python train.py --model="masked image model" --dataset="capsule endoscopy frames (Kvasir-Capsule)" --train_examples=42238 --image_size=32 --crop_scale_min=1 --horizontal_flip=true --rotation_deg=10 --method="mae" --mask_ratio=0.75 --loss="mse" --encoder_arch="vit" --encoder_norm="layernorm" --encoder_norm_position="pre" --encoder_activation="gelu" --encoder_mlp_ratio=3 --encoder_head_dim=48 --encoder_fused_qkv=false --encoder_bias="qkv" --encoder_qk_norm=true --encoder_parallel_block=false --encoder_inner_norm=false --encoder_moe="expert_choice" --encoder_num_experts=4 --encoder_moe_every=2 --encoder_expert_mlp_ratio=2 --encoder_experts_per_token=1 --encoder_shared_expert=false --encoder_patch_size=[4, 4] --encoder_layers=6 --encoder_width=384 --encoder_positions="rope" --decoder_width=256 --norm_pix_loss=false --decoder_layers=3 --residual_init="zero_last" --optimizer="soap" --beta2=0.95 --learning_rate=0.0011 --beta1=0.95 --shampoo_beta=0.95 --eps=1e-08 --precondition_frequency=20 --max_precond_dim=1024 --one_sided=false --adamw_lr_other_params=0.0012 --max_grad_norm=3.0 --ema_decay=0.995 --max_steps=4900 --batch_size=64 --epochs=7.4 --lr_schedule="wsd_sqrt" --decay_fraction=0.2 --final_lr_fraction=0 --warmup_steps=240 --weight_decay=0.4 --adamw_weight_decay_other_params=0.01
Rows from block 3 of the encoder of a small masked image model, named by matrix and row number. Rows with one number within an expert belong to one neuron, the router's apart. Each number is 50 + 10 x the weight over its row's rms, rounded and kept within 0 to 99. All counts start at 0.
Before each expert's rows are labels from the 100 images, of 14976, where the router gives the expert most weight on average: "peak at" is the part of the image that holds the peak. Only what is clearly more common there than usual is listed. The data: capsule endoscopy frames (Kvasir-Capsule). In brackets: how many of the 100.
# router: router (encoder.blocks.3.mlp.router.weight, 4x384, trained with AdamW), inputs 0-95
# up: expert up (encoder.blocks.3.mlp.up, 4x768x384), inputs 0-95
# down: expert down (encoder.blocks.3.mlp.down, 4x384x768, transposed), outputs 0-95

# expert 1
peak at: top left (100)
router.1:55 64 51 55 21 39 49 46 55 55 42 34 41 57 55 46 46 60 53 50 39 28 56 61 59 47 62 52 53 55 31 50 49 50 31 51 50 50 47 53 33 47 43 46 57 50 27 49 55 56 45 43 62 74 44 46 58 56 67 40 47 47 57 44 40 44 54 69 33 47 49 58 67 51 15 64 40 25 57 43 51 54 66 73 35 76 45 48 24 62 45 44 51 44 65 58
up.0:54 36 59 47 44 46 49 69 34 45 52 45 47 31 49 37 57 42 57 46 45 68 48 58 66 40 53 55 55 68 34 51 53 55 54 37 38 53 40 46 47 54 57 50 53 55 49 47 34 51 30 44 34 51 50 35 51 52 55 50 35 40 47 49 40 48 40 42 45 77 57 44 42 39 42 61 46 48 52 51 46 52 55 38 71 36 47 80 40 40 47 37 44 33 48 64
down.0:45 52 55 46 38 41 37 54 43 51 53 51 65 43 53 54 56 56 51 53 37 51 60 34 57 53 52 53 44 38 40 48 57 62 51 50 63 49 51 64 29 50 47 47 66 33 53 45 64 43 57 56 45 65 71 60 63 45 50 34 55 61 42 62 48 43 50 34 40 56 56 44 63 66 38 57 58 63 45 60 35 34 57 63 43 53 42 54 55 53 52 46 52 59 63 54
up.1:57 48 38 44 59 40 57 42 49 61 45 38 58 62 52 63 59 54 41 39 40 50 58 44 50 44 51 59 60 45 30 45 39 52 62 47 41 40 45 56 36 42 54 54 51 59 58 49 62 52 37 53 53 51 55 55 34 48 53 41 47 36 52 40 44 50 61 49 31 59 43 43 59 41 39 46 45 31 44 36 69 53 48 68 38 55 54 37 48 47 61 50 53 51 69 61
down.1:41 49 53 55 57 56 75 44 42 55 67 55 30 62 59 61 53 36 40 52 51 51 55 60 46 66 54 52 38 70 66 48 40 53 51 58 41 59 54 40 58 55 48 57 58 35 48 40 34 48 48 52 60 45 22 20 52 52 35 48 44 53 48 49 52 48 37 55 72 54 35 38 47 73 55 60 66 56 47 53 47 56 32 46 81 42 37 58 38 59 42 50 43 60 35 42
up.2:56 59 51 46 60 55 43 59 53 41 57 54 26 43 42 45 44 57 58 43 46 42 39 68 58 47 48 68 62 45 29 48 39 59 41 35 57 47 55 56 47 47 38 58 61 60 68 57 49 45 35 60 68 69 65 60 47 48 54 60 54 64 37 59 45 43 62 61 40 53 48 55 59 43 53 52 52 53 50 50 61 42 51 42 61 46 45 34 43 61 41 53 51 50 50 26
down.2:57 54 58 51 42 33 44 58 42 50 43 45 49 58 50 50 49 41 51 43 53 58 45 48 65 47 61 41 62 56 57 47 50 37 52 67 52 69 50 46 53 53 40 45 57 40 56 52 54 60 34 62 31 37 50 60 32 44 49 53 39 50 60 43 40 56 40 34 53 51 56 53 40 46 45 49 60 63 65 68 52 43 38 32 35 60 49 65 64 35 45 47 48 48 69 57
up.3:67 66 42 44 51 63 47 57 57 49 49 39 46 48 33 35 58 54 51 47 37 44 60 39 53 54 47 37 48 48 62 64 37 73 49 54 62 50 47 36 40 48 57 56 31 59 63 56 33 56 50 45 55 43 60 45 54 48 75 51 51 45 48 70 64 49 50 58 59 58 61 58 65 42 62 45 41 21 47 51 57 50 42 42 57 59 55 55 39 52 35 65 48 51 41 59
down.3:51 50 60 37 69 49 54 35 53 50 43 56 47 56 68 57 59 33 48 53 62 51 35 50 60 85 69 62 50 55 63 45 48 42 25 56 48 52 45 24 44 50 42 48 62 56 47 35 29 48 37 62 53 38 48 48 36 45 60 29 45 50 47 52 48 25 62 42 44 49 52 43 46 59 59 53 69 49 71 54 48 31 50 42 43 40 49 59 39 59 69 53 56 55 61 39

# expert 0
peak at: top right (53); middle right (31)
router.0:63 30 43 57 74 63 53 57 53 45 53 68 62 45 59 54 42 52 47 75 49 67 62 58 30 65 48 45 51 52 64 50 48 49 59 45 46 53 59 43 51 56 48 42 75 48 70 56 52 49 38 59 39 58 38 32 50 60 29 52 46 44 48 47 71 60 51 40 78 45 57 49 68 36 65 48 53 53 58 58 50 49 57 36 56 32 44 44 44 45 50 43 60 43 38 34
up.0:55 57 58 50 51 62 50 45 60 67 61 40 45 45 38 41 51 47 49 47 43 41 46 41 52 45 63 49 56 50 44 42 57 51 42 39 36 41 48 43 24 58 62 51 55 47 60 60 54 68 62 66 46 47 72 38 52 65 32 46 61 51 42 60 66 49 55 43 41 50 45 36 75 38 42 41 58 35 53 48 34 55 61 66 56 53 45 36 57 53 35 51 55 53 67 42
down.0:42 57 45 65 46 41 40 64 41 59 50 34 42 59 40 58 48 47 57 61 55 57 50 48 48 63 61 59 58 59 42 50 44 51 47 50 46 65 51 52 56 40 49 60 51 56 59 62 45 67 51 56 62 58 46 61 63 37 47 50 39 68 37 42 44 41 41 61 41 48 41 70 42 53 39 51 43 59 40 51 58 60 43 50 58 58 54 62 52 56 59 65 45 20 54 58
up.1:41 57 63 37 55 56 51 53 68 45 49 27 39 57 43 52 54 51 55 39 70 61 53 71 44 56 41 50 51 53 57 57 49 36 52 41 38 46 39 67 37 61 43 57 48 81 54 49 44 61 64 50 48 53 49 46 47 60 57 53 65 60 54 59 40 33 50 38 46 62 49 63 62 50 46 55 51 55 43 54 59 45 62 38 50 78 48 43 48 50 46 39 50 46 54 71
down.1:62 46 46 53 30 49 36 69 50 43 41 46 68 62 48 43 70 41 58 57 49 46 47 63 30 43 58 38 42 51 78 67 44 44 51 60 58 52 58 40 23 71 57 41 55 50 57 50 53 54 41 56 58 51 42 52 58 64 51 46 66 50 54 60 48 45 52 45 41 57 48 44 61 56 56 55 61 61 52 56 55 38 55 59 66 56 35 46 44 36 52 55 63 70 57 56
up.2:43 45 44 42 28 65 41 47 37 52 52 51 41 56 44 41 60 29 50 44 64 53 48 42 55 63 61 48 50 57 54 41 45 54 41 57 44 42 45 42 51 57 40 38 54 48 61 52 49 47 69 48 40 48 55 54 86 64 57 58 47 65 29 64 45 64 50 53 16 47 51 50 40 58 56 48 62 43 48 59 43 50 51 29 44 52 52 46 41 49 59 45 55 47 44 36
down.2:57 45 64 36 58 58 49 56 50 48 62 43 42 37 44 52 35 56 42 50 32 40 52 45 42 51 43 29 51 51 43 50 56 35 63 34 45 59 72 67 35 55 46 63 35 41 43 48 40 64 45 63 56 50 58 40 35 42 34 29 65 39 35 54 50 33 72 33 51 58 52 48 53 29 50 63 43 41 58 50 60 67 47 63 34 44 61 55 46 43 48 47 42 73 41 67
up.3:57 55 49 61 42 68 48 68 54 19 48 45 27 62 43 49 50 59 56 47 57 51 46 35 32 52 33 61 43 43 57 70 55 30 49 58 61 44 65 64 45 63 46 73 56 54 42 49 55 60 57 60 49 43 41 58 30 35 50 29 49 52 59 41 38 62 49 32 60 51 44 40 51 54 53 51 43 49 49 66 43 58 38 42 48 58 60 66 49 49 58 50 44 45 48 48
down.3:42 45 50 39 60 40 50 56 42 81 35 55 56 41 53 49 43 49 27 50 57 53 57 37 46 50 47 51 67 48 60 36 40 43 46 50 46 52 69 53 48 56 53 43 60 39 38 58 42 47 54 34 59 42 48 38 41 76 54 53 59 55 46 60 60 39 63 43 42 48 34 64 12 43 58 50 56 39 53 51 43 50 53 35 58 39 46 49 49 34 56 42 50 75 38 33

# expert 2
peak at: bottom right (77)
router.2:25 63 32 47 43 47 43 52 62 42 52 47 52 40 42 58 46 50 49 41 46 62 41 35 58 40 46 61 57 52 48 54 62 60 52 67 55 56 39 41 59 60 50 53 08 46 57 57 57 39 56 37 52 36 52 67 51 50 56 48 45 49 42 39 43 47 42 42 40 61 52 48 10 69 46 44 50 64 38 58 49 44 39 45 46 51 55 64 78 53 45 47 42 49 47 61
up.0:42 39 46 68 30 22 42 66 41 54 69 51 49 49 41 62 57 41 45 72 44 47 56 43 37 39 60 63 60 46 50 52 52 59 37 45 44 52 64 34 57 71 54 62 31 63 62 47 35 41 45 51 39 50 52 51 42 52 53 47 64 48 46 41 37 51 34 49 47 80 34 36 67 36 59 64 59 55 47 52 34 48 43 36 62 81 61 58 50 44 44 49 51 39 58 66
down.0:40 60 46 18 48 54 40 45 54 42 55 47 61 57 49 47 54 53 38 52 39 28 33 67 33 58 43 51 39 49 46 38 28 47 52 33 40 52 43 43 53 48 44 46 66 53 48 40 69 45 56 69 58 57 61 43 74 42 54 34 68 44 40 40 48 66 45 60 55 45 65 54 47 52 50 61 43 39 51 59 49 59 51 57 49 53 52 59 36 55 46 58 57 44 52 59
up.1:41 38 54 58 48 55 76 54 56 56 37 47 60 46 56 38 46 50 56 71 61 48 53 33 50 38 63 24 45 53 37 46 57 49 52 46 51 52 43 43 48 62 65 55 50 64 50 56 53 52 62 47 43 33 45 61 57 50 32 58 38 36 57 44 44 53 53 71 61 42 48 63 72 59 53 57 60 40 58 52 39 47 65 41 39 62 37 41 32 45 52 50 54 48 43 51
down.1:11 51 32 31 39 52 46 52 46 43 44 51 37 43 35 48 60 51 47 56 37 46 50 36 62 49 48 56 41 64 60 63 41 52 41 45 53 73 42 52 45 31 42 63 46 58 35 68 50 52 51 55 57 44 66 78 58 49 53 59 55 62 58 38 55 43 41 44 55 34 46 56 32 53 47 61 42 41 58 59 55 47 37 69 37 56 48 44 62 64 68 30 45 37 47 58
up.2:63 43 67 46 42 49 44 60 46 62 60 35 41 48 42 34 59 53 47 60 42 59 54 44 54 52 67 45 60 36 57 44 47 62 58 60 48 37 49 41 32 63 31 47 69 47 36 62 54 52 58 74 64 49 46 62 34 39 45 66 59 59 55 41 38 43 46 51 56 66 54 59 42 55 38 46 56 32 57 36 46 51 46 53 49 57 70 53 58 58 41 45 55 61 56 51
down.2:39 52 47 52 48 64 51 41 53 54 56 55 51 45 49 49 47 45 44 52 53 44 40 52 57 60 61 47 53 36 59 45 49 52 43 53 49 55 56 58 48 63 45 38 56 51 66 46 41 54 42 40 47 47 36 71 37 47 45 30 40 36 60 50 51 59 56 47 51 55 68 62 65 42 40 35 59 44 59 55 69 50 51 40 56 42 54 51 38 66 62 32 68 44 42 29
up.3:57 56 62 49 41 36 45 54 57 54 52 40 52 53 50 42 58 68 58 65 32 40 50 62 36 35 39 66 42 52 55 55 33 66 47 50 46 48 53 53 59 50 41 57 51 68 47 41 45 58 57 47 77 42 50 52 55 59 55 61 40 50 53 33 52 40 28 47 59 37 51 38 49 46 52 47 53 70 46 59 47 50 40 64 44 40 52 42 45 51 42 41 50 46 66 52
down.3:46 66 41 46 55 41 55 57 46 54 54 47 55 39 44 43 38 45 42 49 44 80 65 53 66 69 73 55 60 57 27 51 49 48 65 34 55 54 47 41 43 57 59 52 43 65 38 54 47 72 34 52 59 44 56 56 49 45 48 47 57 59 41 50 34 51 51 37 39 55 37 50 44 59 55 36 48 44 59 45 46 58 62 32 49 54 64 37 48 52 66 54 44 59 35 52