config.yaml
encoder_fused_qkv: false
encoder_num_experts: 4
encoder_patch_size: [4, 4]
encoder_width: 384
Rows from block 4 of the encoder, named by matrix and row number. Rows with one number belong to one attention dimension. Each number is 200 + 30 x the weight over the matrix's rms, rounded and kept within 0 to 999. All counts start at 0.
# q: attention query (encoder.blocks.4.attn.q.weight, 384x384), inputs 64-127
# k: attention key (encoder.blocks.4.attn.k.weight, 384x384), inputs 64-127
q.232,190,193,222,212,172,298,181,225,213,211,239,208,176,246,187,210,248,176,177,206,195,161,181,234,190,190,228,221,218,229,223,217,179,157,230,244,169,244,271,130,189,162,178,211,205,203,207,230,163,167,172,169,198,211,213,205,164,205,209,219,189,220,187,200
k.232,200,152,188,223,228,212,220,185,232,214,144,210,258,240,168,198,228,193,248,192,231,192,227,156,205,188,220,209,220,213,138,249,145,211,174,213,216,210,181,223,187,193,241,252,232,185,201,202,204,210,148,224,172,238,201,205,200,178,208,199,203,233,187,160
q.233,220,201,186,231,198,218,190,204,234,186,199,191,202,212,136,187,205,211,214,216,155,259,166,246,245,227,200,204,236,198,173,176,196,206,207,198,216,174,174,189,206,183,201,183,250,186,209,266,259,237,181,217,170,200,220,196,225,183,198,208,216,224,195,188
k.233,215,191,204,195,194,198,221,202,203,147,198,159,231,211,202,196,199,217,151,226,169,172,206,166,184,216,172,188,231,196,204,184,230,212,162,194,173,226,197,203,201,185,186,239,217,181,265,203,231,197,191,164,246,199,187,169,171,159,231,229,197,212,221,235
q.234,223,234,203,194,199,186,206,249,189,225,194,142,185,184,199,209,190,193,181,216,181,245,187,185,220,206,223,197,231,217,243,259,216,219,167,178,202,220,214,215,219,233,213,215,240,222,193,193,224,222,188,187,209,198,189,194,217,205,190,203,180,250,186,208
k.234,240,208,159,173,193,189,198,187,203,230,189,178,182,212,170,214,170,224,194,225,174,214,168,174,189,191,209,196,203,204,180,219,207,187,212,242,211,164,171,196,208,186,212,247,202,232,226,220,256,258,251,168,232,179,224,218,189,211,203,193,203,185,206,169
q.235,194,123,232,195,203,193,199,206,263,254,225,224,220,178,170,173,218,174,201,207,141,212,223,175,208,201,168,187,219,217,197,200,205,160,251,173,191,250,192,204,198,195,211,232,178,224,195,210,179,214,201,249,181,219,244,239,170,220,201,163,205,174,177,188
k.235,164,129,226,210,227,247,251,184,212,186,130,196,202,164,210,194,229,197,144,210,202,239,176,232,202,245,201,199,204,210,199,212,200,197,169,217,235,231,200,184,250,201,198,187,223,142,228,209,177,195,174,171,217,220,184,215,186,232,205,194,187,220,229,176
q.236,165,207,238,204,196,226,179,210,170,163,251,210,196,201,199,243,193,198,208,190,223,189,218,202,163,215,201,200,193,221,197,220,129,157,222,204,222,165,192,210,193,179,180,230,220,183,195,187,174,234,198,201,209,198,231,166,189,219,199,195,207,194,234,195
k.236,206,214,230,153,185,180,174,176,256,272,217,148,235,205,218,208,221,200,165,216,191,191,211,223,212,259,216,170,198,184,194,248,179,192,195,201,194,164,188,221,217,161,167,206,202,179,175,250,204,244,209,198,188,160,218,210,165,190,262,219,143,177,204,217
q.237,182,217,174,188,172,182,211,207,170,181,212,242,183,219,152,214,180,184,192,154,206,231,199,185,177,181,195,203,208,276,227,258,218,199,236,235,204,228,213,231,222,184,164,203,228,219,223,184,244,249,175,219,231,219,150,194,206,233,217,216,206,188,193,194
k.237,206,231,205,210,216,178,154,188,256,195,198,255,227,213,217,192,171,221,208,163,186,205,225,184,200,181,195,208,192,167,215,167,171,194,196,233,211,161,242,160,159,151,169,206,192,194,196,205,195,207,261,185,207,244,204,199,158,210,167,178,204,250,241,217
q.238,183,214,212,207,190,230,207,204,179,192,176,199,207,193,183,211,201,216,175,205,194,233,219,224,206,186,224,265,193,194,201,216,172,176,233,202,203,192,196,186,202,172,212,158,180,221,215,162,203,200,193,186,198,198,258,230,205,240,213,196,184,194,206,191
k.238,216,193,233,192,177,226,231,177,246,189,168,171,202,232,245,204,125,197,200,157,208,231,214,224,223,173,151,223,175,172,230,189,215,160,187,217,227,194,183,210,187,207,155,215,155,148,232,213,171,172,196,197,213,170,217,218,173,232,183,216,185,170,187,203
q.239,198,200,199,177,216,183,188,207,219,158,184,218,126,159,205,229,199,266,214,172,162,202,186,204,191,200,189,250,197,208,205,217,164,227,199,198,239,193,218,213,174,183,219,211,217,183,205,170,224,247,169,188,258,190,224,194,225,180,218,236,185,193,202,248
k.239,187,171,200,221,225,186,196,211,189,223,140,242,222,177,229,184,200,213,210,214,194,180,236,200,202,198,173,161,182,163,187,174,250,177,223,230,226,159,218,210,193,162,206,215,200,215,192,198,183,190,205,235,198,182,167,245,211,198,192,206,205,207,171,182
q.240,169,169,193,162,175,167,254,232,236,178,318,135,150,205,270,237,235,201,161,173,241,188,184,148,211,210,139,201,139,163,173,110,202,151,226,220,255,249,209,171,226,198,177,260,192,201,151,159,159,213,228,212,197,169,200,221,180,172,187,175,207,230,126,187
k.240,151,153,153,170,166,104,216,227,159,161,257,189,193,190,224,142,188,187,205,206,171,180,229,186,228,237,152,259,131,213,202,140,235,177,186,162,204,246,237,163,227,199,170,171,253,210,189,167,182,211,180,170,207,189,202,185,241,245,245,204,208,201,168,190
q.241,216,193,185,230,159,146,120,229,227,231,216,250,155,162,223,218,206,201,203,190,156,230,254,210,219,211,163,217,224,175,174,185,220,186,185,218,131,167,183,163,205,171,208,265,232,256,170,215,215,210,244,210,112,195,239,103,198,138,198,241,138,240,228,163
k.241,239,182,284,198,229,204,166,185,168,144,201,180,168,234,164,253,155,300,237,158,213,224,216,231,189,233,188,235,212,151,225,146,265,248,201,189,229,261,96,213,218,272,199,129,218,201,221,180,195,268,215,263,152,196,194,207,241,235,176,222,169,156,256,215
q.242,165,185,185,199,124,180,228,186,194,191,198,218,237,211,181,208,174,175,217,232,263,241,193,173,226,236,216,210,268,231,187,212,228,139,144,194,200,209,169,190,121,155,194,176,174,188,281,264,208,129,258,176,189,222,235,154,192,205,173,242,156,232,174,273
k.242,206,196,210,158,206,198,267,196,181,196,292,192,204,181,224,170,216,202,180,264,221,204,217,164,230,222,206,245,221,194,173,214,154,189,222,197,180,170,205,135,165,185,191,157,234,175,189,154,217,210,205,121,254,221,239,157,239,202,207,194,189,192,223,238
q.243,226,240,224,176,163,213,210,149,285,183,212,182,177,108,285,161,174,133,204,170,217,235,156,227,127,255,197,202,256,188,230,194,231,169,167,167,234,189,197,158,120,144,250,231,213,208,155,180,199,182,226,230,183,291,162,230,201,216,181,206,200,231,182,191
k.243,158,139,233,169,216,248,135,140,244,169,166,218,206,236,174,273,143,244,164,218,207,185,190,235,118,175,180,243,191,167,103,165,198,186,240,176,137,180,163,179,201,162,208,215,224,174,193,226,214,218,213,210,239,215,212,125,212,233,165,195,118,187,177,185
q.244,198,201,187,174,218,204,190,183,186,229,212,232,208,251,109,198,212,186,143,241,147,166,244,165,208,190,223,200,226,226,184,184,184,251,178,155,239,180,114,221,225,192,212,156,269,147,251,191,195,260,90,173,200,166,175,201,273,173,200,212,172,176,138,240
k.244,241,279,157,208,172,177,205,222,222,227,172,227,236,202,282,174,194,181,307,203,237,139,191,183,165,190,157,224,146,176,167,201,169,245,195,190,194,202,203,186,162,232,174,241,187,253,197,169,158,163,152,210,175,203,157,202,145,210,200,158,227,173,246,178
q.245,188,192,195,213,156,163,173,210,198,212,195,199,173,218,202,195,202,199,254,182,199,243,224,179,190,237,202,222,258,228,196,163,191,168,191,221,168,223,194,221,196,197,204,204,173,206,197,178,195,234,198,165,188,220,233,168,184,218,206,193,215,206,215,177
k.245,192,160,237,182,207,134,207,206,201,221,185,181,193,201,206,191,253,137,162,211,207,186,221,203,231,191,211,202,212,201,217,163,201,175,209,204,137,226,221,197,210,228,201,154,200,186,225,154,190,207,243,211,195,219,237,162,207,201,217,213,215,233,233,248
q.246,211,191,206,192,215,206,192,191,198,184,151,205,181,179,216,201,196,217,193,202,159,218,223,231,239,233,200,150,206,199,175,169,184,258,206,237,178,185,229,197,255,181,217,234,175,230,190,177,212,229,211,221,171,222,224,204,210,231,182,190,209,212,203,213
k.246,234,216,194,222,221,226,215,212,251,177,187,222,186,243,194,214,184,228,216,178,237,207,217,207,246,191,190,183,217,206,229,225,180,220,246,209,165,250,263,192,214,197,211,229,244,208,215,192,221,208,204,211,169,213,190,183,182,195,254,191,183,206,236,222
q.247,171,235,209,217,250,190,197,185,187,217,185,179,205,196,170,221,194,180,155,177,157,152,231,201,186,193,198,194,228,207,270,137,213,162,181,225,189,248,239,213,260,216,186,214,206,163,187,194,172,236,201,226,201,200,183,227,230,192,191,226,154,229,172,205
k.247,208,225,193,242,184,187,162,174,193,217,199,217,225,222,151,240,175,186,186,223,189,220,232,185,144,188,214,231,183,159,163,183,236,202,196,209,183,195,192,202,206,159,176,160,161,193,182,193,248,177,229,197,208,158,222,184,183,194,176,153,170,167,252,131
q.248,203,212,184,208,202,211,208,215,237,235,175,172,184,168,231,185,202,240,248,160,179,195,217,222,173,176,195,181,214,203,217,182,174,209,182,215,232,188,175,174,199,180,214,176,189,223,237,207,196,207,198,201,189,217,207,210,190,201,213,229,240,217,188,211
k.248,227,237,186,232,229,212,159,241,191,208,187,214,180,185,189,172,206,231,178,197,193,201,209,205,179,178,218,214,188,233,252,210,165,209,217,211,201,197,120,187,183,209,186,221,180,164,172,182,200,207,157,199,170,209,233,284,190,132,210,181,204,221,229,215
q.249,197,166,166,204,204,195,221,234,163,212,163,179,192,172,185,195,189,186,222,207,196,192,226,209,214,207,191,161,184,233,170,211,259,184,192,206,199,192,189,196,164,206,201,228,201,222,212,179,191,195,234,206,184,210,181,212,170,206,190,196,213,186,195,230
k.249,230,179,226,189,252,226,187,239,228,190,206,195,180,219,215,233,145,253,174,216,232,168,195,216,229,231,191,161,240,204,249,190,185,163,267,224,168,181,252,190,169,228,203,186,203,193,167,228,202,177,142,187,205,248,212,220,200,168,171,150,196,170,222,163
q.250,198,149,237,194,207,161,237,206,227,178,166,171,217,225,177,195,223,191,275,185,185,170,191,159,238,187,198,189,195,158,219,205,232,159,182,178,188,198,196,190,224,197,236,189,224,174,201,166,195,184,197,172,205,195,247,229,251,217,205,221,196,162,227,203
k.250,186,194,202,204,188,203,207,215,206,219,180,211,215,181,201,175,212,165,155,213,205,194,237,199,230,163,203,202,253,219,210,230,225,204,219,166,180,244,171,239,219,217,189,216,218,211,192,202,192,189,207,230,231,194,210,252,195,151,236,149,195,153,154,170
q.251,218,206,211,213,197,163,189,222,210,224,193,226,219,193,163,209,180,182,212,227,262,171,184,220,210,160,199,196,171,238,194,221,152,149,196,171,188,178,189,232,163,146,184,187,218,219,196,221,222,203,244,209,195,173,194,217,163,195,160,201,204,209,211,228
k.251,201,171,223,219,216,210,154,196,168,215,164,147,194,217,254,198,173,235,164,195,223,173,145,247,194,192,215,169,218,123,205,204,229,209,174,224,205,200,172,260,199,217,221,205,230,203,177,213,185,237,171,196,209,226,183,163,248,199,212,136,171,168,213,244
q.252,222,190,210,210,238,208,215,202,189,138,189,176,206,211,232,148,221,142,192,171,229,195,216,203,220,222,202,170,245,272,224,246,232,231,187,240,232,209,169,227,169,201,197,159,285,215,216,217,216,238,167,134,259,267,237,252,163,146,293,157,152,148,226,224
k.252,162,184,147,221,206,184,205,209,211,204,225,265,208,233,185,278,214,201,149,202,210,173,183,173,172,145,173,174,171,200,167,242,159,196,166,164,169,202,220,206,182,192,222,174,170,211,220,219,199,224,214,164,156,230,215,215,229,207,199,243,210,241,201,191
q.253,203,225,182,234,182,165,177,187,218,269,237,198,222,182,110,188,194,175,232,193,184,197,221,101,205,183,232,179,145,161,213,208,124,200,187,197,179,178,189,184,220,206,213,130,197,195,194,176,227,232,220,155,225,184,212,171,192,221,242,202,215,175,148,254
k.253,237,190,152,191,191,221,247,235,210,144,269,227,185,141,225,188,185,166,187,118,206,145,226,183,193,175,252,206,197,249,211,169,267,218,227,204,215,228,177,205,187,193,209,210,174,273,186,187,214,192,245,155,221,160,172,213,208,252,159,233,227,184,205,165
q.254,187,206,189,242,197,233,213,203,234,170,191,183,189,222,211,207,230,204,169,216,182,218,245,213,162,192,248,189,228,224,238,190,180,185,186,222,150,214,184,222,184,185,195,234,130,196,170,224,200,191,226,195,187,158,195,205,114,249,179,202,224,233,185,213
k.254,180,165,220,230,197,250,225,197,193,175,170,208,198,183,217,188,218,240,194,210,203,151,237,189,170,162,179,204,176,232,189,237,187,161,223,230,201,132,203,186,229,192,246,187,176,210,221,197,158,240,235,232,173,142,220,186,163,264,214,203,201,232,229,227
q.255,209,200,221,213,199,156,179,184,232,262,202,143,184,225,192,202,204,190,198,185,203,109,115,233,193,127,216,154,170,260,198,183,226,168,170,174,263,202,191,165,228,163,186,196,140,169,191,179,254,228,225,202,277,167,243,235,212,132,238,249,189,157,223,193
k.255,193,214,210,185,189,151,167,198,150,232,204,283,226,179,220,243,171,168,260,259,184,207,194,242,176,235,149,266,182,205,206,239,167,229,154,188,187,199,140,281,211,156,249,233,156,167,141,229,214,209,219,259,221,194,230,232,191,251,187,188,151,201,266,172
q.256,204,238,191,239,140,205,125,163,162,201,196,217,116,189,210,191,182,205,199,178,200,234,167,186,179,235,188,220,185,146,150,159,235,201,198,183,213,172,212,241,169,244,248,165,188,175,193,175,172,247,236,223,218,156,193,231,187,222,235,183,156,207,224,186
k.256,219,230,186,265,259,212,193,219,219,239,209,219,243,239,198,190,156,171,129,227,239,201,190,207,157,243,205,215,172,132,185,210,147,208,194,182,156,169,194,219,202,174,196,192,192,169,200,276,212,244,175,163,226,177,221,202,136,210,197,253,231,188,188,150